python train.py --encoder_arch="efficientnet" --spec_augment=true --encoder_depths=[4, 4, 4] --encoder_widths=[24, 48, 96] --decoder_dropout=0.05 --init="lecun_normal" --beta1=0.95 --precondition_frequency=25 --weight_decay=0.2
Rows from block 3 of the text decoder of a small audio captioner, named by matrix and row number. Rows with one number belong to one neuron. Each number is 500 + 25 x the weight over its row's rms, rounded and kept within 0 to 999. All counts start at 0. Numbers have three digits each.
After each neuron's rows are labels from the 100 texts, of 14976, where the neuron reaches its largest size: "tokens" is the input token at the peak. Only what is clearly more common there than usual is listed. The data: single notes of musical instruments (NSynth). In brackets: how many of the 100, against the usual share in percent.
# gate: MLP gate (decoder.blocks.3.mlp.gate.weight, 960x320), inputs 0-63
# fc1: MLP up (decoder.blocks.3.mlp.fc1.weight, 960x320), inputs 0-63
# fc2: MLP down (decoder.blocks.3.mlp.fc2.weight, 320x960, transposed), outputs 0-63

gate.760:504496544517492563463501517522483486475531491516510496499495500481458504476475501550488499501482529491490520540482535493530528516481465508485490529499488465559501503503534519504493521494521548
fc1.760:505498516575480540484490536539509543520458479510493468502491488510516544514439461494497532471519535546493505499477488503502525538488469503493491502499478504543501504490542507499483496512512461
fc2.760:511523513489512496505517500522471538521472508521486483505492491513486482521532509461479521466536464496458486521499495491526489483453455483492522503525534517515537459484477504529493489488492536
tokens: "synthetic" (93 vs 3.2)

gate.60:533496503530495551509490498516572525487483512493473507484500521504500498515511520468519488500538509508459563462498523474526476511446497501529493507457487490495461530484508474524496502486431493
fc1.60:560477503480486532480488492486473555524488494500548531487525493498499469540482542458501495543496492483491544491508524466490482483474524471507473553482558513482475539519511490482486494489509502
fc2.60:495610463496511471480514519529479476490488523485555502521501506479525507470515502478488514451494510524450464505517477450491498527536521523495524552484509561561501603537468512522510475540484507
tokens: "synthetic" (53 vs 3.2); "electronic" (40 vs 3.7); "acoustic" (7 vs 3.3)

gate.33:517492578493538483507524458456492501461493507443485508545486484481533494518514521522504533496552458485526510441512519496509500487490490541476489520494496463493530462503525522481501493473505500
fc1.33:501519474490499493482494497491447515525450517456505508506499519490547517519496517526502485540477519496485503541463488460469491531500485489506513508485486543490489504523513474519549453524508495
fc2.33:480534519479460473464508543499466540491500482476460510510563505514475509500523524496530501459535455508475477494492514483515505483507507456546508456533517469498528503496491481511499435471497467
tokens: "f" (30 vs 0.8); "a" (20 vs 0.9); "c" (18 vs 0.8); "g" (17 vs 0.8)

gate.416:524487503506510472535521507486480528524491463537537492458470531492449538522536521505514535538494526501508489544501498459511478498490470500507480503506449450508471522453507472450495457502479524
fc1.416:470482474498460521501464542555512489472526502495506518466495517530498418476493549510479531461528542508498488466493499476540502498478496497530527499483476482478461471519468532527454490537458520
fc2.416:526525520528518491500453512508515521491504530489480511487491484483513529508542444476470466632469508472466524501532498518473480495470531483481480477487450550543475463499478494507505475510556494
tokens: "electronic" (29 vs 3.7); "<end>" (23 vs 10.1)

gate.763:543507448508498461489472492500498494502506470488498499476492528454515495511524477467508493514466522496513477496509522512507491542476553463527505522498525500491477504498502515490528544505480484
fc1.763:473496510521476465502508542490532492469486471460518496497505488494540469513496499500490509535457501464445505504489511535490527517511469497522497490517461489513501499504515475508486472455492551
fc2.763:465498497484505482524521495548491481518514537496462514492485560487499487494481476504474535485496505519448473489507507519520483532527539525509480517503442503477463403514453483453529516515510512
tokens: "velocity" (60 vs 10.1); "<end>" (39 vs 10.1)

gate.71:531501479518497514478494528525479515468492500490532491493461496447510494525474480507490514448455447508510526490510492490435523469514531509493568485496487538520514505506496496491510510484535524
fc1.71:490501517509528551438475468453489480517469502489538556479484468497460513509493510515504519489504516529528511506510493508523442525500486516521460485497488488509479485481525472481516518498504477
fc2.71:500493515498517510478459491505505511476531475511482498484476506550473460484463483536505553549514499481514517522475527487490475504462515531517498508511517559459459496462508523480510537482494526
tokens: "f" (20 vs 0.8); "c" (13 vs 0.8); "a" (8 vs 0.9); "g" (7 vs 0.8)

gate.742:510505560496531487534520540512473556480513555460544501490518526508531497496481493473513484511510458518539534482479507517473496502486483475477512508527438464484518493474506487483517471504504546
fc1.742:513498482511496466518484466512528540508501530527490489489510512509511588509523519502517510492474510459523504506492486475523465489482538500514468485516498539496505495470520466509561519464509478
fc2.742:488568487489499490483499482493490494488494516505512515482538497456495513499540509482450480506528512506503486517505520467520485510497535519502519488521500499529514405496503480524496535521496490
tokens: "<end>" (98 vs 10.1)

gate.594:498494507511540469501547464506516508468493496468519510438468508491505534462520494483525546494524504503510538510501502484498483494468485503475502475518501506488488534519535551531546484500496508
fc1.594:562492469517507468493525523470504485526476490551509511482494506461494456495494494463471471512542473454494478516517497474489523480465517446457511462511487465534441477519485526546518522513493483
fc2.594:487611524515508499494485523485537523522505520498518520469509514474501502545491497529579495452503537519456496496508524486458486513515512485511477516536501515506465494485488492480501476451448500
tokens: "," (60 vs 20.3); "<end>" (22 vs 10.1); "synthetic" (15 vs 3.2)

gate.482:477539463524486492473535501513495502483497522469471470495465523487515462510488510451470444510519493516522485512505505550461503519507519512560510477507501486499460470521487448486509485489514500
fc1.482:489499488520499478471475461509465521519509501531504510495504528533445501508503514459478482468558522485519503491497480485476491440500478485486547517453500494472515520498476461567511476506490472
fc2.482:545539503457500513497495511512513482535480476497543542479507540465480484503537527491515517438445485500484521476546522455511499509529486499501549515489483486562517485484499550506504499506494552
tokens: "synthetic" (58 vs 3.2)

gate.729:517444465559448532516435495479511524567488508484539552521539501476499478501514538480517482483539533512540523515478469500538488508489498538525559496484482502493535512514481503537526521508485497
fc1.729:497523501510544528454464500516559518519538499491521514461469500488479479516474552486504493538493525505507513518503531496520452497482480475519519511498542497493518503475475480469503479550486484
fc2.729:508528489508520505490563501513500469529490491511458500492488458498492498531495485517612492464504530485518511511514510531474496479503496451508499485509482501465583559526505480501542483449499526
tokens: "," (100 vs 20.3)

gate.307:472486450517488467490507492507534503502492529491518513493504526428486510490470520480483497452512508489518573577492490535487517507455494518482477502503488538508450499567487481497472493518531517
fc1.307:480504468508458428476511465453523500502500471548519542461480469484454501518513478520486486470530442505491470512497546503516524488467451489531494513465463440520514512518503461515523465477490510
fc2.307:420471516560509488532524555498538491513526533538524509475488517454512542454461522486497501503514501523493509446493516501495517463508541493522474489495536535469480548507485481477483501496475526
tokens: "," (42 vs 20.3); "acoustic" (28 vs 3.3)

gate.733:492472496449489505510491563513479492513523512517439485492515494525454514521529481508461488523478520505527476472503502531496468532511516506522515462517472529493493510471480477489456496492514523
fc1.733:509512433488502501498512509478471488484511511495519536510462495527483507529468501530529494508540554483530483452490496485504478515548520461458492513505495538473509547493434486471529539520500491
fc2.733:513596493511523536528477481500468470489516509469464486481502513500507528510524459464523502479479506460491516540487498501490498479487537508511493442505518499499527454502483526498483484557481500
tokens: "bass" (65 vs 2.2); "b1" (12 vs 0.1); "guitar" (7 vs 1.3)

gate.294:515476511523512533514488542529524497526504509476485504462518451545537474496483525473459508494493546491476477513481492506454513515500490542488504552519514512493485480484459540476473541493511500
fc1.294:449487469471490497517483519476496463518508479517509481497526522525470512470485533486504515497525504459517480466532453491478518496555445493539469497487503518454490482490532502480471509502521535
fc2.294:490450520495530511529508489504493532505513548513493505411485499496505493530469518521491518470501523517522518462532525507501488510491501561535517458440524480496527523515498529484533488470498512
tokens: "velocity" (100 vs 10.1)

gate.747:521444555509462512504504459502519552488481483492566470461520483461517523506493528484488488471511465542511537502486514483490455516498573490489481476504480522456491504517527505538484541479477459
fc1.747:543503511493487478497483488531530537450536516462521564472499501497464507517507476431481542453500530518502553516479539479531465519515514451507511537490485450505520523503517489460482507463443506
fc2.747:490638509479482494533485530475461484488462498493502488485503513491502488491527480476469511509522547498510481523487484504483492490504510482502473510520493511535499623503460536541519495520453474
tokens: "electronic" (55 vs 3.7)

gate.538:475496564460484529474470469450460454505473502513516520461492513506446476496459505494497476510470454508503502520486527496575462505489453475512507514496472515527486484469524527521452461513521500
fc1.538:501550495468522553525493513488465450526513486470469488517517513496484466488465491456513468492498469552508512507510486492539493526544471478527489500498506494520519480489493508498513500547491540
fc2.538:491494516532478532506488466462494548482460417531537539489470511509491501515468500512561532477481477481487454500457507508494483506499496509478503563531545509461482627477561514477499499574493514
tokens: "#" (60 vs 4.2); "<end>" (23 vs 10.1); "electronic" (17 vs 3.7)

gate.449:497532489502454526486492482508482500510520479494492492525442450518486520480491508484504500505465541517456488440485504466501533498487504501490520472478515533527484468466493533542476475462484502
fc1.449:494503493473493499514464488508482520494479440551524572500538499472456418517516503519497500486492510512503479453494496480499526550534530495483507495482510483508506508476472517526498440519489486
fc2.449:518476511530525536485501520506513496506511480512492470496496483524514503489497515476489483477504475469456516511469517520480512502483498502518540503481526495518483460516481498485482472513548478
tokens: "<end>" (55 vs 10.1); "synthetic" (21 vs 3.2); "velocity" (21 vs 10.1)

gate.367:491466504484510528508438461511510487516484517498526524530473516496435519494523475504497491513501544509476496490531457503506503474488469524497523500511474499541506503488488513504495495511464500
fc1.367:497498458480531532561508474474522528518515487494488480518486486509476494432525464494509558477495540459475521511498535523500472438494498504513512501489485456460500502497507482501485516464497542
fc2.367:471480507515509484520485521498511499474514482542551478432481496512516499542491507491468473569493512523528493531524509503497502499514511508508521502544487503500484535506483543528494502510522517
tokens: "velocity" (98 vs 10.1)

gate.51:455495499496508477520520539475501514509507501475491437509490492497509508471510513494522524556495498461474550473502471522500562501450477518503483438509482506492496497511506543477500512501525479
fc1.51:512479495517554506513512526516505483477473506504514487490496501508483493496497512534486434534498511522469505478518464507505514468480489495492482523472470508517468535495450446489525519459504536
fc2.51:501645490498508497545484490527483542469557504489465518500522463498503467481491513471524473490510506502513512479492484513505447528532482486492513516526518519539528530539508448474503492520500520
tokens: "electronic" (100 vs 3.7)

gate.35:495421532543476465502439501502473504543464491512479481496519518441509470472499511488469498507517510531517436451512480495518475488471483488479497540488485495479533466519509459498522471452509510
fc1.35:517491485487486477484495528523488502478467496552529500446495493501466506492491496532528498558541500490534517476498494528538516515492499528503536533496498523516473474547485502548530494519519493
fc2.35:471541497513508484492493510517472521532506507505500512493493467466490483509513478522605491531470507506518550506458514477482504505495512528477555524506480494523499470528526517536558500488471486
tokens: "#" (100 vs 4.2)

gate.466:538478468509517464487506514530479518462504532516443502514451502481483551545541521460497479514484494526492510490522442510507511534465497489509519477501513498507551504507508462538505509481487551
fc1.466:542475470513495499477470545459507484521497509473448503483505496513560513522479472482481495505559496498533479505489488511519502492515503495494500529491483481475471547471499475471526544485491518
fc2.466:485505486509509526514485522455509499479535474568500495478494491481501455486495551473437510485498485529463480477485453518530462568488538523476500471452499447521487513465542553495495468472491526
tokens: "acoustic" (70 vs 3.3); "#" (20 vs 4.2)

gate.710:454518499475482494455499497454523518443499484528512511493464484521506510477523530522520492493496535479510485477515519502500495503493498531529499487539472556577471507519512500429549477539535515
fc1.710:495496494517511524529514519508473467495460509489500504510494445466546516479495520554499473539467511490469481524530484488508486511514491490512487492476496506494548481473509489516510454465510493
fc2.710:484570511481517486519525478507516490549502429508517500490485520483506519485489580503616472568486491497487528490534508502542481433510491465500524485481482531461475600495488475514512509515499515
tokens: "#" (100 vs 4.2)

gate.73:489476502487479479485459484477506499552479522484504508477510488433512501474523542511521530518530517540493453500499555514480484466521517496498514523534507480478489507492473489515538502442461529
fc1.73:450518498479496482478499498502551460479458470526521452517507483500513496455478492487527517497536523511515492516508480494528528512475478508528461540540496494529492472453502543481566494457485561
fc2.73:474527488498490462514475474497459544441533552491489507513523502526459488484504496496612488502481506500509475472446496522538477462520457513542514556524526541528503554483513488518505492435515496
tokens: "#" (25 vs 4.2)

gate.757:458516514489515508487437521523492499471483492497422504513471504504493463510514475448505534510521518498530492531516469454512490482527501505509497460516505519529529495471544508518538514507493524
fc1.757:529504540541488510489506493515504489454498469495472486521474477470472500489500489459493505505530512519478478515493508507511492502444526522485561504520476515507516498522493503542472531469482501
fc2.757:475522553480488500534503491511475497460511556523513519476495505468481484508448500474440491511491544477503504473526504495530535498482477523466478482520490496444455450488459504464507478458487496
tokens: "velocity" (60 vs 10.1); "acoustic" (8 vs 3.3)

gate.382:484502481536460511543473514556547499518562481462522470490494492459534458506512494552520469525493493478477479502461494502492503499487501499499518567570492510492510486533528512499520471461497506
fc1.382:506495490507451547461513500518534463510533478508508498498536478458440530496480561527503514503424526487464516479492510481515517505494505497473473490501431524502500556483483516479489472492490513
fc2.382:468545518472489488507509502484513524518510490496506550473470486503521455534434466471513520497516469540459531488512455539484500488509486511474537518480480507526559457489518483535480477510528495
tokens: "bass" (32 vs 2.2); "string" (20 vs 0.6); "5" (14 vs 0.7); "2" (13 vs 0.6)

gate.247:517488495476511554493533523509504507494504495519507504476503471497496489514510508512496534479456520489482524504511544534489509469519487512501517495506485509492525488507532493500524508488494541
fc1.247:538485548508492512531488486485506469514518471467528483489478518518504470456475486491507515465460538507473512522489508517499522495508513528497497515543477516514452469521506504497474480529483498
fc2.247:530520489482510480481489487501546528482484536494498483439466509513496482471484467463572491439473487480516494523497509504486504482522482507494459501507446529463543553473525536455486520519515471
tokens: "#" (68 vs 4.2); "synthetic" (15 vs 3.2)

gate.446:506464511450483482478495515508494494498491492478515483465479497524540499525503529477512507459483456533493497581498521491497471494522506505473543516496521504497524512433502526456498500518487494
fc1.446:489487513499543551461456508496518513528494507460524441461472504477526532547519534480511497479505526487516498520469535499444495522466517505527494482510526534547530492476464473471479468512525478
fc2.446:438542476504514512486536478509475497481504500512519505538497518522527488506479513491490496393506467506479513537465510526504487512504498500516505495499515469504517574494530482522489500547483484
tokens: "a" (85 vs 0.9); "b" (15 vs 0)

gate.415:552489458500493531499497501501511517497561557511503511507542479527474476498516529511459498538521508502490519521496503499506486457500498519485472522489504492489444500450490518502485521516503482
fc1.415:506498478501530527504477501465519491537497507506503488464501469478487485511502530547545494494439489515527491490463466555514519462489465494490521495495541460476513497455472484515484511488565506
fc2.415:497502507480476494512472454509498511512506509469549496459470475483517476483540504512502447569479518522489529522470493523474511544508509531508507509533518503499500498521515449509498500488519510
tokens: "velocity" (100 vs 10.1)

gate.484:490463476476520470496494502491520507510515467423494519512505486505536493459498473482524473468508476494488472526502507510498532516520509572504490490457469521522510465485537515501516489548479523
fc1.484:478463503509486485474452533494539497495471531465482518503490491498483476492523496486568481504493432541491476540480508484507507504496493521481509452483527514534495499557485465573500483510508464
fc2.484:496525471519461523474503518513471515511509443506480492540492494520543490490494514531505505359514502481547464534463512480500461504467474503485506495522486512456554596511478488437474477530507499
tokens: "acoustic" (99 vs 3.3)

gate.412:480444508465486478480506488475507512490490507529491514504471506497519496482499498490550547526488474486562493486530504539486459500500463476505526488500529488477494458527504467493506510480460496
fc1.412:528469532486491466480534486453509491504513548511518469528521510472456522501509485477448441480523492511481496488519475507499508518508531494497443500481514509490496469503553501502507499498511502
fc2.412:464370532483521521508489475501503478516522446510487527516520491473483521516526478522523515519505514504490498529476489482480491520498507472496549545509520493435510436522487489509499498481506539
tokens: "electronic" (74 vs 3.7); "synthetic" (15 vs 3.2)

gate.297:503455484514525498506517509501483492464505513503491566535513508493488518501521512516494472496486482485501481470541569480510455455544584497507467505495520563525536487517511435531518535510469503
fc1.297:493525502493470503483445481502517510505513454560443495457504501536483519494475473476464473523500513507506509560501486511506483485473485544506503500537488515531514516513513530485486506490491505
fc2.297:498399488492482516479535500497499456524485513491489474481495473449474465482485520533499509490508529481548524482541518504511534517498538499502505525498500503482496510500527477491492551512530489
tokens: "<end>" (29 vs 10.1); "synthetic" (24 vs 3.2); "acoustic" (12 vs 3.3)

gate.703:452480542469493487526511476516488494490527458525447495521494492506520495512554512496469469494450534509490456461529431547481545551492473477493463438508511495487500489544555487517470531480533471
fc1.703:457485515529483534524477525506483479490489484529518502552498524505527466522460503562516488507501528521517505441520481515509508522490482484451465498483536473501490522542483506501498456509487511
fc2.703:509570503524523495469515542504491421507472461466490482524494509517506543481510510508458502480506488490524491550485485498466528527457536511482487497491519498544530514508470489471514503515520470
tokens: "<end>" (99 vs 10.1)

gate.250:516477494497503531456501502513528463499540519506503494460495485556520489481460474511449468516540468486506508494443499472490466505534557461521488480513496486525483502521468450494531574501489519
fc1.250:474442522471487493554526512484504451451479471538472496538478529569485514473476528489515470547490498502451526521483544514486507475451539499448512511516519523555512519528516482506518486521476497
fc2.250:501553484547537485527509522486520499527515505455424478512474527426513458471480529527480498489452478526495523490549499482502525461512478506508483477503491508510469472535510495497475496502543513
tokens: "a" (79 vs 0.9)

gate.669:514487535496436490521485502540553514475493508477483481525508477468517487534538473500543528478456531480526457506469510499506487514526537549496524516536518495540519477526488495508505489490491470
fc1.669:448532527472494528502495502507496484541468522525507495516532494500507509483475519482514489524546473524533507516513471455530498515535477473499470475505488476527530543501497502528478509468465485
fc2.669:491463469480537490528521550488518494543466442521464509505514479499525495507464504476525461562509507531500514521457505510480445493488513537509460464500471534497522489524507498524495508430487464
tokens: "a" (31 vs 0.9); "acoustic" (31 vs 3.3); "c" (29 vs 0.8)

gate.339:525459499502523493477491452491503517519517484513490534515498462500496478497523513506515526495498513488552533480495494537542526512499436498489518539500523467490468487501472528512533483486537525
fc1.339:528438474502511489504521526468524525513561479481504530481518466509511474501488472497512503544551536464467491497468484504500487541483490496499513509490521521507477495479523510511502468482542493
fc2.339:522500568470494503490525488496492524524450506500548481506519492503517480512530472455503490491526488472495534499489471522527497509529512540548471472503499473508508537480473501526467528504499515
tokens: "a" (14 vs 0.9)

gate.228:496484489544517482552478520519472545490496492481500469496515506493510467545489517523494464511485523518508520496500446460529516415484483523504502498545503514513501510524467542523526514467531497
fc1.228:517488482518477503503474491509502510470482485468526506462501431534461518535492508523505462531474499493524478517500544473510539515495544515484519478479488510520493508461482496534471533545535507
fc2.228:484593503507491460527514530498531503480509445489507464488495470463452491479486489500482490483503486474527520472499513531517517492471461512499454523517463507436527522496493478451494528545534481
tokens: "synthetic" (45 vs 3.2); "synth" (27 vs 0.3)

gate.766:512418483463491490529521492537567486512552534514508510490489503503487488493509491446499498500518563482498498470493521506501498503516512514481510509519503468498476508507503529472457510512525514
fc1.766:494485461505484496551496493500512506488550529516513522511483494486506471500483439473465481500487526495561478469515505507482544505487493516474524541509483486521468482491535529447451512529550489
fc2.766:480634522507466497514474526557528521468538529507487526466503511512513468530502494536516503464496456483505485495492477504474518491515502529487516588512490504450510514500487547492463501497517496
tokens: "," (100 vs 20.3)

gate.386:493494495482481454467475523515506530500547490525494545491518505493489536518495469487539501478459473517483520502455490448486485547471475495504546444479467480540517520504494520450470517519472510
fc1.386:520500486494532494502536535497496473496525533487493492512457479500508515543506546524508512494529508525526464471491479510490505534505528533480478476503523516528499427531436570515479520505456505
fc2.386:500453503509475511482500504480511505483535519490457479525457511504525517482466526529532507528473525512531491510518516493479468534462478503553475493502452466508524339467486508503458463486513509
tokens: "electronic" (42 vs 3.7); "#" (25 vs 4.2); "synthetic" (16 vs 3.2)

gate.411:544512520508465482487484479524502483523484511514504493463504528487514465496526506517483477549498491517522472551473502477498509450486508503502502497497474523485441461498516476511554475495512482
fc1.411:554514515497508504489575503510470493544497478468519484478551458518534523491519466524493490479504513507483488510464467491470514499531519487498502469527497543474517483498533495470497467492532495
fc2.411:492528504481457534476490499521499506524517438522492535469510528473519439521484524501477529459471496506475525499460493519503518499474556484510546510503524485525511570504449436499511483544452477
tokens: "bass" (28 vs 2.2); "acoustic" (22 vs 3.3); "synthetic" (12 vs 3.2); "vocal" (11 vs 0.5)

gate.42:481503510525484511469541530479476467514546542471479522528502504482569493453546485452478470522526491502506510461470545431487472458463547470513513499494507478487482514542530494474560503513483488
fc1.42:468520482517515482458463448505472497519463460533515483512442507494489499479549513486507536487488501507520526508508493464496533494506498471494477527528490523545514522460455492496503518489476522
fc2.42:498477505510476533489531472484532502506549481515527539487490501476479495486577542499547491487500507516454535467513476486506419471501499511505539532470499515547506474495495523522489526436507462
tokens: "synthetic" (100 vs 3.2)

gate.701:507488519528540462531519529485525501530481480491518462518486539521471486479527485539504490538499486537540549475526478486445551504505521490525470501528478537504507546487427508551463528522479495
fc1.701:449452504454506487472475493493484520539498521538515511503508491512499494485539553523506526502519544493483509525504491506531466497524461521523554445491513463485491524531507524441454501524521489
fc2.701:548365507509526497508514500496492476457515506482486536451482507504532495520480501509528496541509518476448489467517538516450528485532524493496476523499478563506478461466491497529518493502495539
tokens: "acoustic" (59 vs 3.3); "electronic" (19 vs 3.7)

gate.165:506499525499486501515488518485508486509474491502504517505490477462501477519501511496534508524553484469430472495466538516493473514489527472506503503502461469499501480481540529505509527506510494
fc1.165:483534481520502492523464518559498496498534505517507506531536509490536507467448491489480448492477498527517529507458486477479469527506518510484503520537510500510490535494549523466490511536507488
fc2.165:470412526534484462526504535516480504526500514519532495491474532501514513507484502529475486479485546504524519455513515480504463511515512499519535484524487517534493567534502468479519477413470479
tokens: "acoustic" (76 vs 3.3); "synthetic" (19 vs 3.2)

gate.497:515478505430460501514483472503511490543520503522515503477515470478483528521495477450530485459498468506508511470529477482476517487509475536461511507507481513482482475513509503439489488506526508
fc1.497:481522507506488519490536520545532492523487505458482447527489497514540477492470499506484505538521526514534496499481521521485485488547530529531499514521515535451494477470467488511532516526520495
fc2.497:518481506492475454523484492492424511537496502515541513539526486497451513507481564455541506515496449524479491531507504519520478494484514446467504445516512469475482530523542512495535533466534510
tokens: "velocity" (48 vs 10.1)

gate.628:502535514547533525542480463523474530536516483472509534482488475492500479480517502502477497495476500533523508502533502498494537482492477515459506485478454562532488533490468531487507522499466494
fc1.628:479522506493496491458532535521463514516503493468535534479513533499527503472510506484502494523529480443485509508541523458484504484515505459517506480502431486512526530482499489441495486503523482
fc2.628:520495516490517531492494515545492500525510543507496489490479512504504510488507526521423527422484480529515527500499480503502486502461534475545555523492524453518533515517503494497478521429469486
tokens: "#" (96 vs 4.2)

gate.516:501499495476497454524452497482512498533503459481536465556532495467510455487524474502506505506509469496509481528527504537490501482538505527495552509498496467539519487471479478485520514469480457
fc1.516:501500490531494505524496535507476460522476484482519551479485521515455433527476522488479504505487484501507503483424447495522489456519515512503488505488530510472525490515486516498482524537480503
fc2.516:504592508529461458497526499494499503477484497487494540491521522492465487506508507485494488575531498488526484510511538447464474503462472516493521497517521500492489512494505470476492504481490479
tokens: "f" (70 vs 0.8); "g" (21 vs 0.8); "d" (7 vs 0.8)

gate.88:504488459443520479484499476517473463458493523499530507460493510513477493517481494540510519496484491498533482516491496479525517457492489518478500484487469537504470459499511496497494479487502505
fc1.88:480519475440502490480486498495517501480491463490492505539508496487520489458511494468484510490512531505532492490502533480515457481536500497498495504480519553452511486520499500511484498517507533
fc2.88:534496499510465467464505535508498487514499476498487497486509486533474509543530489504474557476474485518470487498502530524478525541479525540493496508514536435509509472506511517536508459547431518
tokens: "electronic" (85 vs 3.7)

gate.334:521504502489501514513542489488494469517517482504498468516522497461487523507506513532477454459502555480552488532513474512469467471460447462507471460468498495519508462502547476475478512464511507
fc1.334:531448510471480501530484502527488511500501533521479515496546496476497499517498530509477502497493470503486547471522538511535493449496517513507545473516469512488482492480489498513481486509542483
fc2.334:479457480539521486489503474495503519502518456536466467487517516485521522462509480487459511513510462468515522539489480486442482487491535443529503522492509502580488467501467558507499523524541489
tokens: "#" (40 vs 4.2)

gate.21:554484503534512508523504560498465480452504528465456563499489496501503532480482497489509502491500511522446548493444482480509525437504514488459504511484502492432510529564507474496530498465471472
fc1.21:492496488469473554529483512513531495542498515458465520508482455483492516460486505508494527461473528514512495511499503476517523496503510486489510455455502518505489502512435537553501473464482505
fc2.21:506563471495451538475497497473482508504487459532536509530496463516506492561501474453514498434516493479528472505477493511515478483520499466503515461502488553486479551509495530526443512498507529
tokens: "velocity" (64 vs 10.1); "<end>" (36 vs 10.1)

gate.442:505483527488504510524484451487537493485512503499482475486465473497532502538484496477520486465536499512516448508510513508486491524493547494482521483514489493512504491508486499485522504487503495
fc1.442:506530493489497497459499545462509500480500456496489518489576521494501459534463518524511484498450510559471557489520534507482514482516512485479491496531471499513476510544481503502459479533482510
fc2.442:494480501524450514477453565514510446472504471450437508510520518545470498501484539480489488538510528517516478477491517531505533522463497458496457478527520488502471475538531535504508483470484458
tokens: "a" (82 vs 0.9)

gate.584:494450501529475518523465510507499508500489517524504477505509508481511504500491516494465512497507509475518509460529508479524472535532497463478497502487518472503531445447546501509527531469500500
fc1.584:462522501513527470491448506495447512526502498481480481462483510503484472528521550468485541478490522451488499530474521490489513525500509490511486517487478478489491506466455498487539478501465530
fc2.584:523479504530483497465494486521481492494536464515471489469493511508486462529524530526543496441524520522532496460488465502503435514531537524517507506465500471444511584492507544497469495479533500
tokens: "acoustic" (100 vs 3.3)

gate.539:543477510495502516489460490488502515472464473499534476499492481472524504496539510500495535502498493519503499512469506531462502495460539481497525485542476508531482519489473531489523514537475461
fc1.539:459523475549480522505516529496526487462504495475516517501527498489484474527486512557560549504514512481508488498515485492485508544490464477526488458499479496511488471510489478503465510505499507
fc2.539:521497476506506493480512487492485487493470487500456460499482485496504519483490493513518505491506538491513475445464478499480483492522479535522492465523480534485501441464522514504494488520476465
tokens: "a" (86 vs 0.9)

gate.359:505487516519556495508502505454490495499466543528491502563455475518490511504491486462494497492461539516531504459508507496448490515497502495529550479541502476511531480455489508495504452490501494
fc1.359:537522513501519496503513497465516460555496482456467442507492524536486547468526539496499495499441510531500503525552510513504515528516476499558519532509488490542517549497481492493442512521485486
fc2.359:487560507508500497492500499532454508544521482473481459536515534516539484497477491503500500337513507494479481515515501491512517499539493513505482501505511436467577464518500506515517502476526499
tokens: "acoustic" (73 vs 3.3); "electronic" (27 vs 3.7)

gate.219:481471493490530429514490500515509500480498548476487518502523527509509541492471498529489544519490517505531514504521498467530548522537528468532461529467483550488509507518486465525483481499472518
fc1.219:524542523474497520534511503487451477453477498532481499482489532490474499492491504494485482474535498527472497526459451480496515532488508496448492504509524465477522505525445511471511486533504507
fc2.219:493459499521490480488538465495497496441478506492509530511527506515520500498478463513484519655506506470488512499501499520496491510524518509514491464464495530516492463488518556495487530489507511
tokens: "acoustic" (94 vs 3.3)

gate.177:534489473536519517459507498515492501497548492487505540541533480486525482511482487513498507449477486541534504448514532482507506443496533514524469500516510447462464462502483515498514457521499528
fc1.177:506513454479502490451450498510514519485537506470459538498516476481443495557498543511469522471486523508500513495429497512476493495491478498562505524524507507495470486496497515494492497509533515
fc2.177:461514517522481521511487511494541506524515496501535504480509523479470504519492519526529452470484556545483501459438551519510452484496537502491516520469515473501504569528498485483496493541455502
tokens: "," (59 vs 20.3); "velocity" (34 vs 10.1)

gate.475:540522511440508530527513515488505504525490452449472513515502478498451440480491481526522523469472476514467554483497485509516509479494510436487505502501488468449461459466491499506506503478483518
fc1.475:508502498475506527485460517457504501495518539500488519552475511463520504522528499523493485454452460533471534470467495492490511497480473480491489511479493539465459504497516475490455515473494466
fc2.475:515523465513489497506484512505492537473502454464470467542506498516519492470474454494522467468487492493470551505473486521502515520530514457527528458525553509504484473515511508530525460554553540
tokens: "<end>" (46 vs 10.1); "synthetic" (42 vs 3.2)

gate.376:516519499492494523440509516529509508475507479464482507475491500493504561506488444522493477530497483553496521495511503493491509518487458494515577432487503529534479491517478528525475469478512494
fc1.376:476480502527502502509458499496493524460500485509511499532497530463542503477479508528509470480521472520492477540472526504533542547477485489524485467507509517504487499532495514484494521506494493
fc2.376:430478522507468488482518534538514495500488523520540541491507513537498445456499469479539544493490478482505442459508473494516480500500515500461495483472479515517543517486476495511453487550470506
tokens: "<end>" (90 vs 10.1)